From a checkpoint of a small image diffusion model: arch dit, 9100 steps.
Rows from block 6 of a small image diffusion model, named by matrix and row number. Rows with one number belong to one neuron. Each number is 200 + 20 x the weight over its row's rms, rounded and kept within 0 to 999. All counts start at 0.
After each neuron's rows are labels from the 100 images, of 14848 (inputs lightly noised), where the neuron reaches its highest value: "responds to" is what is common among them. Only what is clearly more common there than usual is listed. The data: microscope photos of single blood and bone marrow cells.
# fc1: MLP up (model.blocks.6.mlp.fc1.weight, 768x192), inputs 96-191
# fc2: MLP down (model.blocks.6.mlp.fc2.weight, 192x768, transposed), outputs 96-191

fc1.390,231,205,186,233,233,149,216,202,199,176,214,196,190,192,178,198,213,169,200,203,203,170,229,213,192,222,181,225,212,218,196,202,197,220,224,204,210,176,202,235,190,191,166,218,182,188,189,188,193,170,214,234,213,212,195,172,223,227,230,212,203,186,188,214,206,182,212,197,201,222,197,233,227,171,215,202,187,220,198,210,203,204,208,199,215,184,201,211,176,219,176,210,198,211,211,195
fc2.390,167,214,206,191,195,219,216,196,206,209,156,172,210,208,199,188,193,170,236,203,215,193,205,183,216,198,198,205,205,194,214,193,204,199,205,181,208,209,158,160,206,193,165,209,173,209,185,227,202,210,195,229,205,185,172,226,198,207,185,170,180,212,209,195,181,166,196,189,191,246,191,187,183,217,179,192,218,217,211,203,177,201,171,194,215,171,157,199,202,246,186,203,195,178,181,178
responds to: cell type: artefact

fc1.361,180,200,163,182,191,183,205,176,194,230,213,205,209,187,186,188,175,209,207,204,211,227,213,185,229,191,204,164,228,219,194,216,178,220,197,222,209,193,200,200,185,170,201,200,135,167,224,187,194,184,224,206,181,195,208,219,190,223,215,203,216,193,200,183,185,190,219,203,184,195,206,186,200,225,231,185,208,205,197,203,205,192,162,183,182,213,172,189,182,189,206,162,172,194,201,199
fc2.361,185,209,207,208,195,191,177,204,207,200,232,194,184,189,210,196,214,206,223,199,177,166,202,215,193,230,223,209,199,201,197,188,193,197,200,241,194,203,150,192,199,204,222,183,183,186,181,208,201,217,204,197,213,217,209,158,227,188,177,198,180,212,190,169,202,192,178,198,192,225,188,207,205,182,214,200,176,203,229,208,208,242,197,199,178,167,189,201,201,239,206,207,143,198,193,175
responds to: smear: peripheral blood; cell type: eosinophil

fc1.672,208,187,181,153,201,161,195,197,199,239,204,197,197,196,206,188,186,196,230,186,197,177,206,226,207,196,203,201,182,196,205,181,209,187,175,193,198,197,229,151,175,213,186,230,193,187,193,202,191,183,212,229,199,221,180,198,157,174,227,185,240,198,176,220,212,198,201,195,190,204,186,166,181,199,184,196,231,185,219,168,235,194,200,193,184,241,198,201,184,235,202,197,203,182,177,198
fc2.672,195,209,241,212,179,209,213,181,166,205,182,206,181,196,195,216,179,206,221,194,209,202,199,196,187,192,192,203,204,191,205,216,186,201,186,184,221,202,245,213,194,231,189,195,199,237,197,179,192,181,221,206,204,182,207,193,226,178,174,175,169,192,212,181,169,215,217,194,239,226,206,211,221,181,168,204,156,158,192,179,197,221,190,209,166,167,178,233,190,207,185,175,190,163,238,201
responds to: cell type: promyelocyte

fc1.471,211,181,201,193,186,252,196,168,214,209,190,196,203,198,228,221,219,209,193,207,192,202,192,173,214,169,183,173,170,204,202,155,172,219,258,192,200,144,179,163,162,230,198,191,172,197,221,214,195,195,197,239,198,205,203,208,196,188,180,208,186,192,204,190,224,212,194,204,207,217,172,208,197,227,186,190,199,188,175,213,176,220,210,181,197,186,229,201,197,240,234,208,168,225,238,189
fc2.471,215,207,214,192,203,189,183,181,188,204,192,186,185,214,214,211,210,207,224,207,187,222,191,183,153,215,212,205,188,172,201,232,238,187,195,187,201,226,185,234,182,231,176,208,165,202,199,212,192,165,190,227,202,181,201,160,191,189,208,189,198,209,229,201,201,237,205,178,214,179,211,223,196,187,167,208,231,220,193,201,225,164,217,192,204,180,192,193,200,188,203,185,186,215,209,189
responds to: smear: peripheral blood

fc1.500,180,204,193,164,138,163,217,201,196,231,207,205,207,185,145,250,239,205,225,210,188,239,193,186,190,203,254,222,210,181,211,188,193,192,214,221,220,217,173,224,180,196,201,198,214,167,174,223,190,205,209,192,209,229,229,193,178,222,196,191,201,206,201,202,194,181,227,193,226,195,190,179,201,197,190,194,150,195,203,274,193,201,214,210,191,189,196,206,225,189,219,201,203,254,238,214
fc2.500,208,195,188,199,258,204,209,193,209,195,196,205,216,184,208,222,214,184,180,214,212,225,187,190,221,216,211,206,197,205,220,210,235,240,170,189,211,185,203,207,203,216,265,209,219,214,221,217,192,203,224,201,190,208,232,202,243,231,194,196,219,213,216,206,181,219,221,190,180,225,190,192,211,212,181,203,200,191,218,200,224,215,220,191,163,215,187,188,215,229,233,227,212,222,199,216
responds to: smear: peripheral blood; cell type: segmented neutrophil

fc1.679,204,193,235,181,229,155,204,172,239,210,184,194,189,230,169,186,221,185,196,203,197,225,178,233,201,254,208,158,204,189,169,206,212,204,182,185,205,212,180,186,194,215,190,169,215,206,157,215,158,185,218,222,186,244,226,198,214,223,182,187,179,195,243,160,172,163,213,194,190,184,207,191,180,184,226,176,191,196,211,217,196,190,191,223,206,239,207,231,198,206,179,199,178,190,190,209
fc2.679,229,198,207,195,225,197,225,173,197,225,213,200,242,201,179,177,214,206,190,203,203,224,206,201,207,165,234,178,184,201,217,179,194,204,193,168,227,185,193,200,196,223,213,199,210,181,201,228,205,189,189,202,217,231,197,217,153,216,216,214,232,192,198,225,246,181,213,210,194,183,198,206,215,179,201,202,204,184,219,185,189,210,210,185,169,176,176,202,197,206,193,219,161,185,209,192
responds to: cell type: segmented neutrophil; smear: peripheral blood

fc1.190,203,183,220,184,173,219,187,180,213,222,198,176,194,192,191,204,198,210,197,181,195,233,183,186,183,199,205,205,182,185,197,223,217,217,188,221,217,192,191,212,151,208,195,205,196,194,194,194,180,211,185,212,196,220,191,211,201,200,248,199,153,201,176,192,203,212,178,175,184,173,183,219,201,197,194,180,227,223,213,179,180,218,201,190,209,218,196,192,177,142,241,228,203,201,202,180
fc2.190,185,191,175,200,200,207,217,183,227,180,194,182,206,207,217,182,192,198,178,202,221,161,190,181,227,186,212,204,215,235,207,176,183,192,186,230,203,193,215,176,140,218,222,209,200,186,214,227,179,214,170,224,216,199,185,207,235,197,180,218,208,209,204,206,227,192,202,209,192,218,164,201,202,195,214,228,198,222,197,193,231,207,209,200,210,186,204,216,170,184,185,159,194,188,196,196
responds to: smear: peripheral blood

fc1.450,211,215,218,192,216,197,183,197,186,200,166,190,195,214,192,204,172,187,172,188,200,193,278,193,197,172,179,179,209,196,180,218,189,190,182,208,220,246,185,192,210,173,207,185,177,200,208,197,190,207,180,188,172,211,208,168,200,136,195,194,202,207,186,159,186,163,173,169,224,193,240,217,179,189,208,198,175,244,239,219,235,209,191,215,181,228,201,225,214,223,194,231,201,214,185,216
fc2.450,198,185,166,200,200,185,198,195,185,199,222,236,193,186,188,186,178,185,167,199,215,216,172,198,197,189,185,178,214,220,203,191,231,200,219,204,205,209,185,197,208,165,205,217,203,205,184,190,200,218,203,226,214,178,209,266,230,155,200,196,225,193,198,234,199,232,201,189,168,215,162,191,209,205,216,207,183,198,231,211,162,204,190,182,194,175,218,183,188,188,192,199,181,197,182,185
responds to: cell type: segmented neutrophil; smear: peripheral blood

fc1.726,196,194,177,174,177,236,251,183,204,246,197,182,202,216,216,211,197,196,202,219,153,180,207,230,184,179,172,174,194,210,164,205,197,210,181,192,236,160,196,203,201,161,196,201,168,229,200,192,179,232,206,213,192,152,196,187,214,206,206,234,205,197,204,181,149,193,223,211,217,223,220,227,198,192,196,187,193,201,206,210,212,176,197,184,230,187,169,222,190,208,167,199,207,212,216,206
fc2.726,201,177,174,168,156,195,166,206,205,183,211,207,178,181,243,198,219,219,216,198,227,225,198,237,213,163,243,201,199,247,155,205,199,210,176,216,155,189,192,212,202,217,210,176,194,223,235,216,210,225,206,215,186,193,184,221,160,215,196,191,185,210,168,197,190,197,192,196,209,184,220,240,200,221,187,202,222,185,211,184,227,191,182,188,200,175,174,251,161,180,225,194,198,175,191,174
responds to: smear: peripheral blood; cell type: segmented neutrophil

fc1.453,203,192,204,187,213,196,187,174,196,249,202,199,181,172,184,192,188,151,190,182,174,186,188,215,223,173,214,207,213,172,223,205,190,192,161,204,241,198,190,196,185,187,238,208,180,225,151,211,210,227,190,207,199,172,206,241,211,219,183,218,200,216,247,199,207,163,188,176,206,227,174,207,219,203,210,189,260,194,208,227,222,220,193,197,215,183,197,206,211,218,217,180,189,149,206,200
fc2.453,223,200,217,203,230,211,166,178,198,192,225,220,190,224,193,201,244,186,190,190,189,192,182,209,186,212,192,194,177,208,219,186,199,202,164,200,169,193,194,176,158,215,211,233,208,197,178,177,196,198,182,228,196,178,201,194,203,175,195,184,201,176,171,192,200,164,245,181,159,199,198,178,215,251,201,209,210,188,156,199,217,203,229,184,171,203,192,173,169,212,180,215,197,217,218,185
responds to: cell type: segmented neutrophil; smear: peripheral blood

fc1.618,181,190,174,173,181,173,219,190,186,210,233,217,221,143,192,217,224,194,209,184,207,194,225,207,191,211,197,166,231,167,209,221,184,196,213,201,199,207,196,175,187,228,221,197,205,181,199,180,198,191,182,226,196,226,204,175,192,198,188,233,183,211,182,170,184,176,167,202,208,203,167,187,155,194,235,191,205,198,164,193,171,209,173,223,182,206,208,222,203,129,176,176,210,188,208,203
fc2.618,213,185,214,213,202,221,221,183,201,202,170,218,204,157,191,203,193,206,223,212,181,180,170,192,227,199,217,200,219,242,209,203,235,218,206,200,210,199,198,221,197,217,191,185,207,202,199,181,202,188,210,192,200,204,204,217,176,206,200,244,204,221,192,154,209,187,184,227,184,206,188,202,207,221,218,223,172,227,157,205,191,185,207,112,187,184,198,224,210,239,203,192,210,213,165,189
responds to: smear: peripheral blood

fc1.518,204,175,195,174,198,149,225,179,202,249,182,220,192,225,212,220,153,216,197,215,203,204,240,201,220,194,213,194,204,219,202,200,168,204,213,197,192,225,183,218,216,203,211,215,185,153,186,222,197,187,236,166,185,185,197,230,191,180,228,212,203,169,191,238,196,180,191,217,190,176,200,198,186,200,225,204,178,221,218,187,222,212,194,237,206,210,187,217,176,189,177,214,176,174,208,204
fc2.518,178,218,200,180,188,186,205,225,219,199,218,221,238,229,212,194,191,207,203,199,179,183,156,218,177,183,213,219,228,193,225,173,241,205,190,202,192,186,201,188,212,201,225,212,174,220,217,212,193,230,247,176,208,210,195,176,234,163,186,202,192,229,209,165,222,218,158,201,217,215,191,200,223,201,226,202,216,198,215,205,186,189,202,199,187,180,221,180,186,178,160,238,193,198,190,188
responds to: cell type: segmented neutrophil

fc1.504,173,207,194,199,209,244,195,183,210,192,204,190,220,206,206,212,223,183,233,188,169,205,233,192,219,199,176,187,185,180,204,140,215,214,189,229,207,178,205,199,161,214,231,195,202,234,181,213,207,218,184,187,193,204,213,217,204,197,224,197,186,190,224,205,187,233,176,197,215,226,216,185,225,167,199,198,227,169,195,206,172,214,207,189,168,201,210,196,202,187,203,189,214,197,182,203
fc2.504,206,190,227,205,208,183,198,188,210,178,200,186,217,239,210,194,245,173,157,207,241,229,206,211,183,185,199,214,208,210,182,215,184,182,207,224,216,190,218,200,182,226,174,224,203,208,191,179,215,202,142,221,212,202,171,182,215,221,102,184,236,191,233,202,175,179,209,189,216,203,201,213,219,202,176,202,185,184,233,197,188,186,207,174,176,201,176,203,201,198,175,233,206,212,198,204
responds to: cell type: promyelocyte

fc1.688,195,197,175,193,188,154,181,211,177,208,194,162,242,218,186,194,222,209,260,165,195,224,189,171,191,184,206,210,245,185,225,200,162,196,230,232,183,177,197,191,204,184,215,234,215,159,195,226,208,203,157,215,217,214,170,220,184,189,192,208,208,180,165,178,210,196,201,174,189,189,200,216,219,223,214,213,189,203,213,207,214,188,189,174,206,198,192,216,211,180,208,201,224,224,231,210
fc2.688,206,217,214,181,191,186,228,193,192,206,215,222,177,223,185,206,246,199,184,213,194,188,180,178,201,211,172,201,154,207,228,194,183,192,229,209,185,199,198,200,224,212,222,195,165,193,217,187,190,194,178,202,213,213,208,176,194,174,186,213,206,224,231,222,254,220,153,208,194,172,219,204,183,243,232,196,173,194,222,211,194,197,182,173,199,205,220,206,177,199,173,201,181,194,130,192
responds to: cell type: segmented neutrophil

fc1.472,175,164,186,204,182,156,225,184,204,199,235,185,231,195,210,215,195,202,203,184,164,218,193,200,200,209,171,233,224,195,179,214,198,188,216,191,235,200,184,186,189,146,208,187,207,202,191,225,189,197,163,202,178,203,196,195,195,189,190,218,191,214,206,219,193,178,212,186,217,212,214,195,185,180,191,187,254,192,184,189,186,194,199,199,205,214,192,208,175,187,161,210,219,206,202,183
fc2.472,229,201,201,229,151,203,181,175,192,217,203,184,237,205,244,220,230,213,221,187,181,200,180,197,206,187,212,181,194,177,170,224,210,199,224,228,164,187,190,204,189,186,185,142,204,202,212,184,193,226,218,182,192,202,180,218,205,195,172,186,200,174,161,202,203,189,244,198,221,188,201,208,215,192,209,198,217,199,195,188,198,200,212,173,194,245,210,187,199,243,192,217,223,197,189,170
responds to: smear: peripheral blood; cell type: segmented neutrophil