A small image diffusion model, trained from scratch: 9.04M parameters.
Rows from block 2 of a small image diffusion model, named by matrix and row number. Rows with one number belong to one neuron. Each number is 128 + 24 x the weight over its row's rms, rounded and kept within 0 to 255. All counts start at 0. Numbers have three digits each.
After each neuron's rows are labels from the 100 images, of 14848 (inputs lightly noised), where the neuron reaches its highest value: "top examples" is what is common among them. Only what is clearly more common there than usual is listed. The data: microscope photos of single blood and bone marrow cells. In brackets: how many of the 100, against the usual share in percent.
# fc1: MLP up (model.blocks.2.mlp.fc1.weight, 768x192), inputs 96-191
# fc2: MLP down (model.blocks.2.mlp.fc2.weight, 192x768, transposed), outputs 96-191

fc1.271:113117154097133120139149138139179128124120108111153108082122118128098144181096115110162118154200111106132146121152143107092126092137119124140167118136153128111140120101128109102187160118118143123078136137139108103131121147108144124162123092119137148112108143111134121139122119115153073129
fc2.271:089100124122101109150150121138180150097134121115134126110121093104115127158104150111136134175129095093097138133118139194105130153139113129152088117151086117098157122157143135115159149118151131115144124135145143126118158132097140140175096131092140123088137129123123116110167065091103144122
top examples: cell type: plasma cell (26 vs 3.6)

fc1.143:115144125139091153175121133137128162167111093081105108114127152159124087162145105154141122091103144136145139144103127145125120134094103103150178131139134126131101163122117127116080122116166142105137143133133199140162115114189130157122111117128152103116116084107134116119156134127108108126
fc2.143:157149132122164116104130138130105092113151106095091145125141175092117092082116130126161126178121131119139119126151124151133122137196149126154068167154134111137113155157135119138091118116088119138120106144152163116140092121073107088108153133118145119111128165122122128150159144146112131118
top examples: smear: peripheral blood (47 vs 16.2)

fc1.534:091097119102118119116125108109096109121113149116133119156131110112154133094132119119120110114160134156127150118131135119115125169087131128120142128131099131107155110105094091185117127137112117094092159106139108171120126120186125119082114121168144113138118106127132102129133137152139128122
fc2.534:136118110136142137132112174119155117134131128147131117139069159114140122114131127146157124138073077183121088120118169172103145122175134124132125152143119109186121162163104142197128142130125144136127116134125132146132081135127127129108053153180102133111164096126128126105130097144132140130
top examples: cell type: erythroblast (48 vs 14.3)

fc1.400:099075137134107133129125117108126139156139135155102119136104109141132162119127120119141104126173092134089074134142105123102096109144157160120147129111124153144125112154130108121136156103119106113120128137125160135130106110096146181182123104139140131125165167118165103121135149096144127097
fc2.400:127143124125125134087142136129115099129142097137130121132122109149127131094134108128127135139073151145177189131130157185123136079134119128146117132152116108152134119191099138120163129095135129094083106108125087109135081117146115145105093130099129108134121108108137124117127106156126113128
top examples: smear: peripheral blood (100 vs 16.2)

fc1.642:141134140144121150131090126119130151123092131154120105122133136125185146150127146128122120090114130130100093148141069148099118134126112132132131117143085152105119130107086162133137073120155185114116114115110128127124148124166124139126179117126227128063133156129149133119116129095101097132
fc2.642:130126135139123134117103123146108151109123141123125139130158096114141124118129140119101139101141151124128148126116129065140108142109132132115143124097186151128122117171075134120120053122138103125122114115118107074113095116094126135126166133124008138158088128133124087109120128073135122121
top examples: cell type: lymphocyte (36 vs 15.2)

fc1.59:126122161154113121140134114122161143144125120157106091109090114166148146166094118108136109114156067103124091138127088069081109111125131116112164144132176142159131097148119104115146151107148133114130104106131137119106104104140148128089095130168150135127070155086166120113140123101109107113
fc2.59:101119124128119122117150122118149125131135136125128123143135120123110137111133141132107134140102115090135189132135255146160121169123137134126132135088086126138149111192124178104122151119144140132168131116141146130120107128172136140107017133119113125124124139119129122121130146107111136147
top examples: cell type: blast (26 vs 6.1)

fc1.125:108132144129130106157111140109172162136100138137126104110137118114138156124142143127141121106122125135102114128158056152089116143127140138123163095138129137117125137146070147110137084126131121091095116127157134119138141076074125131138177116107229159070142141117147113121110120094113081134
fc2.125:141078150148134127117149148142129169126141112135167135114135132092111119137112135137118129115146128123153137128113143066142084187113155128130152141114165135103124122157108137114120049120123128090121074088122125133111113156166133129136075121126023099150104133118116155125134122138123120142
top examples: cell type: lymphocyte (46 vs 15.2)

fc1.311:112112127109187113120103127161116153144123138169117105135127142136123111113182182117104110124110121133113128134146149142120115121146130139115179120109141133128198091150125124175204123134179138098065099112107102178090092096071128166104150109133144063116129154155099110143075128126126140115
fc2.311:109116145147086123134091122149151101130111132159109121139124154136115113149190078128077144138100104116127131153121104164126114111094160130117097116088118150152171095176123121140196118114095131136178136143123105090127153137168159074102099135164104093117133101121093118131086160098141148105
top examples: smear: peripheral blood (60 vs 16.2)

fc1.412:095126139150120103116151119087108102104129110099130087145133109134138131128119169141153145173109131132119114108172126123111140090090133112168122131107105126130072139089121122116073099130117104139156156118136129103147090142171125090090079191122139122105134136147132114129170165112111128109
fc2.412:145137129122143137114140134092141144177116121113130125135173127135155132133120089146151116098138109160141140112157113084131123082152124128141144127108169142112072142079139109122082106094163134092111095133117139103128092117090126127056200141116135133113138107120126125133160172173139113095
top examples: cell type: artefact (40 vs 9.8)

fc1.628:083084104121055086134094100128132137167127099126128143114099098102129169127152139110167122122133111136167112141140104124153104128142131120103176140126105138137149124171123121113131162140141123125146109143102119168102119106133134138120176079139124126149127152119150091190108109145120099091
fc2.628:126082115134164109145108125117161127114118119110164148121136124148135152060126116129112119135076090099156137131090125128114072116120156134109138132150120118124122146130121143114107128127172137120107111167109119152127088096095131162107126145116111122065151112142130122138157121101150145114
top examples: cell type: segmented neutrophil (41 vs 20)

fc1.117:133111100109153107129137141131132121135111150127157109149158103122155152176139129125130107131155054198132168125127127138094131129142145122137142098124076100135148107129091098146123128120108112102107134199151124142138093135146110102178112133071149144100145112095123140141127087134138137085
fc2.117:107126136144123122126133129128120111117124133131159128138127134127130097049126131126120123143161092108125091147123153175170132126112126131136145132128163143092114124112127159086126164127126118132113070139144105149136162123174135138171206144077142140168147111127122142117133176159125124143
top examples: smear: peripheral blood (100 vs 16.2); cell type: platelet (43 vs 1.1)

fc1.4:084120129059119085107075133158119116103122127129134079126115115189117155141165112116156086139163140135140130136169101147110141155121118146101131108164096144114152141177099109097141162146125097070122102139112140133110165112163139137131141119141156112132121134111142145144129122120112125131
fc2.4:181106138056117106133167123107104108111113128125133133130141146184115113155095111104126098141170098127106096121113108131149099133126117143140117117105088131121105090101125101153109147134106129098129162135157118095130115156145133102148134103091098154117119150118123140145133154129118147126
top examples: cell type: erythroblast (33 vs 14.3)

fc1.95:120107132092125103049134126156107093130151115126154158125133089169104133139144102080132108161111113118175102129092090141114098133102077102118141122147097132114161100161157133091140193127135140141112110137125134173094103142110100110125173131088107115150127121112133151113165106143155173148
fc2.95:119151097111120123121102114120134079125132158140143126136134148143142134110127134123121107145134128139124126130156130121093137143116076132121149123138113107148101141082166088141109182140123114134121133142151112103138128097151126104135140122110241144114147113130131112097111140112138143142
top examples: cell type: lymphocyte (43 vs 15.2)

fc1.346:146131133132118093129163132110109107113130131109125149133114116135154126142124126128151128163111145109084130105143115110125127119128167086145145120132154123137083091129145125147113140101107108114173087131187050168144109178106125123122114109150116175156123104105140108137103134104117180094
fc2.346:148114127145125147102155125098142140109136113109091163152146113132114127157118129143170130106101139137121134153139100103158145148122095139128101123126114113142101101138120140089108146129142146125089178131180121073134118172150155101093155127141089147109139139134147114153086134149126139114
top examples: cell type: segmented neutrophil (40 vs 20)

fc1.744:116118174131118122117125130123230106139127129125127110121105104156144130192113123118128108102160113130118086133111074094097120095145151113129137129139201117150121119157126108087142161135136151119115117125131141124102118120120139109042141126186134144144139150110145109143157145125134122116
fc2.744:123139154124124135121142129126143129131125133125116126126157138137162142141128139147130117136072105127143117145150191135141081129149122131127108126123038127136128135155155192092123113109112145091163145164132167164123111129153129134078103122125106121117134124135135126169129191138100143115
top examples: cell type: segmented neutrophil (44 vs 20)

fc1.336:122142136066101190125108121128101156104135095105119154126135135136141120157135132155137145131140123134155125134200127112116123104155152111084142107152131116136142095132133127111080127115182118073117107115150100132099146119171138126112112109124111122134125190142097105099103122097118182107
fc2.336:106152091166158075115118103125143095145125111101144120134152131149110109099139110150148112109122108110144130103193115111093116152094132134094125114118132139125130089175119108148093138131110134180131163122143141156115171148089131113115121139102113132114120074138101120129098148127136116162
top examples: smear: peripheral blood (73 vs 16.2)

fc1.174:103099121124128135124130123119112119126124143136103130179107127139146142067137131129114103113176165137121108138135125128132144182135117126119156122124088153145126096152089118065132148119131089127105145120137142183139179113159160131082108137122141126138117133109144110130147152120112157104
fc2.174:106121078134116140118133147129106121126144118132127125214115117126128163189128142121149113133131136177119125125139140188118142157125134114125114126173171091172146146150132132192141159143128109137142128116147139179136179110107123143085122133167148146076162119123119149134131108146116146140
top examples: cell type: erythroblast (32 vs 14.3)

fc1.373:119118166106102099154135135173140127113126111112147083098127099129105128149155117145139112171082106101181120118202115123097128087103120138161155117119158137120141135106139146167171175090080128122119129152125125100138071133146127116171134129100130142118163144109162140126149124152134056116
fc2.373:120122120121130127128136140149103107129133121118123113128147104117126150122142131120150157139151101124120103137113129156138126154162126120164091130141108133138168105144165143160154169127167113111162127135153135148107093128081130139162126143111155122060112132139149114117197127120125123138
top examples: smear: peripheral blood (85 vs 16.2)

fc1.453:118119158142128115144122122135120131140103098123116134137107109160132147124114115109128119115085135112148107138134112055129122123109115114125159139118163136126117132162129121180123158104130169120125115100131146128127110115167145124046107118193144128142115150109162112116113137116117112121
fc2.453:139109161129134119123136140127098136135144141120127093077139130144112126131131118125121142136114142078116122141114188090156108124113127140135124130068134143130133124159107188063142164123131115155125132120119122126098165130141133136143026124169116120165098135132123124107136146091125095156
top examples: cell type: blast (32 vs 6.1)

fc1.579:141124145139103167129103124133118082138106114145110092144125112131148105160112116147133111107122144136151114116126092138099078145134106112145121100117088135112098115147097129129138138107119142134121079122102128120108119114180092131131157115105209086075109135121141130118170115127135145099
fc2.579:137119176126120159136128093131135083118139139114117130114115117160153166143151139120110104119112134126100132123159116085171147157107103132100137116065118116137143143121121123136106105124119110167123119138139141108112136134096138131135153122090066144166108154134119151112075145099116127146
top examples: cell type: lymphocyte (36 vs 15.2)

fc1.561:115124138155155092138144153153120131141102143133111122137163103149088131129113164118131121143089131113158097146144070145144121145106086169111133102132109124103138120152106140146152139133141120118124092127119127155105155160062089158077145167168154125119196161120132139122127154088133116097
fc2.561:143121132127104160150133143142176138133132122139169150100116140140125150169104107118117120084118144128149161111128190116130168104148154131125158123083172130118133121118141145169106129129143133122146156150123150127133099118123133128110088139215121160101096118144109114133122103118130127151
top examples: smear: peripheral blood (45 vs 16.2)

fc1.86:084081141093111098106127108155121119151104116138110126109108093145098129144096121098154103127189127170110100124092120154155073145142138081123124120148087131149137089134099094087130144114111142091110130174108102132121155133128113081118085148108173135123110130111149140137139089093149174119
fc2.86:141138106092125114138146138134070108152111135127156140089128157181133136150152142101063099104147106134128098121162110124126100145157135118110146126144061114109120148151145138052125133120109120101151120120133150144104087143167137098108169123105110100125116144150115156150124167102140118132
top examples: cell type: erythroblast (33 vs 14.3)

fc1.756:119119127107103106114115128109114182117129167142137082137122116133130123196184074117124117101120153114138121155168126094123129109125130112104137125075151135108141090094092131138112150098124114108123154148061156135156117130204120135104096085131093173141110148094145136110122154122136102112
fc2.756:098139101161124177107126125127101099142153167123078123130126180139114127092155179155127111120146142149178126146135115122134097085152118129120109125135110131115124098113138096127120134131127124144115113163118183150135128150099117157088169188115133153108136117133132121165138163123142131160
top examples: cell type: artefact (27 vs 9.8)

fc1.404:129104128123121123120125121143081119129118128127144123158125111135146115088114113127146125115067170145122101122128093055170132169130117133132125108121039139156124106107107180149120151113122115127115148120122113164121132123140136123156134129083155134125117114125132132126127137118115153105
fc2.404:101126148136119120116122125120150134115136135128151123211130093102117150123121117121119134137116149153140184124126205171138137140128125124130137125092178121144125129140134139052115084120130158138142129125133155148116124121126114127102072124118117134113172113135131124124131123152118124116
top examples: cell type: promyelocyte (25 vs 6.4)

fc1.458:123106127113127114130112096101123078120105125135124095115089096117142116102141117151133109107141113121183112149105092116140133117144090166127157148100136150164088095147129115118147130117179117134140095121143141153133100141129149131103152115132128109115114162088167094163159116126122113121
fc2.458:106118082137122175131118139115101167140130128127131116133143147101093103147094140128173134146120104119124169162127133091113116150117132119154131130111126110129125124126104116147131115122103134157114163117159131139110113122156110135119137114117142134179119129151141115070107103129131136158
top examples: cell type: segmented neutrophil (44 vs 20)

fc1.266:132126089126118107130113111106154141129086134145115116112166104148150136117125152111137100100154106147092129136146095113137096117081137130123142117148124169121107121128088098094110145120132119100104104116149109139098119091117110135157207122132198151080157111125157111148135085116114117125
fc2.266:127180121143125129142166112141146144120120114115123122104165082122111105145156161142117102080148088150149099131106137105148121094140146121124105148118125102198148142128087138078162034141155120092109148110125132133164101122130120144085064115150104134181154131134114117167145120139127119131
top examples: cell type: lymphocyte (38 vs 15.2)

fc1.292:108126123109133124120124159113123096128129121142157119140160113124137135099115141121143104109071157144145069138124086132149126175098110149133133090112089104101121133135146138156132136120143092123116116148126140163111132135130112152190109121068140148110122142124138110154160134120154135103
fc2.292:138113158130124111134114119134175133122127121137184134113117105140119130126114125127121128130121079135156201123116202151125086129134137128140156133145127124106097105109119085189129079117130126107144148142154119120150129124096126130116131128146140140115104148136112136151132092132113148119
top examples: cell type: lymphocyte (35 vs 15.2)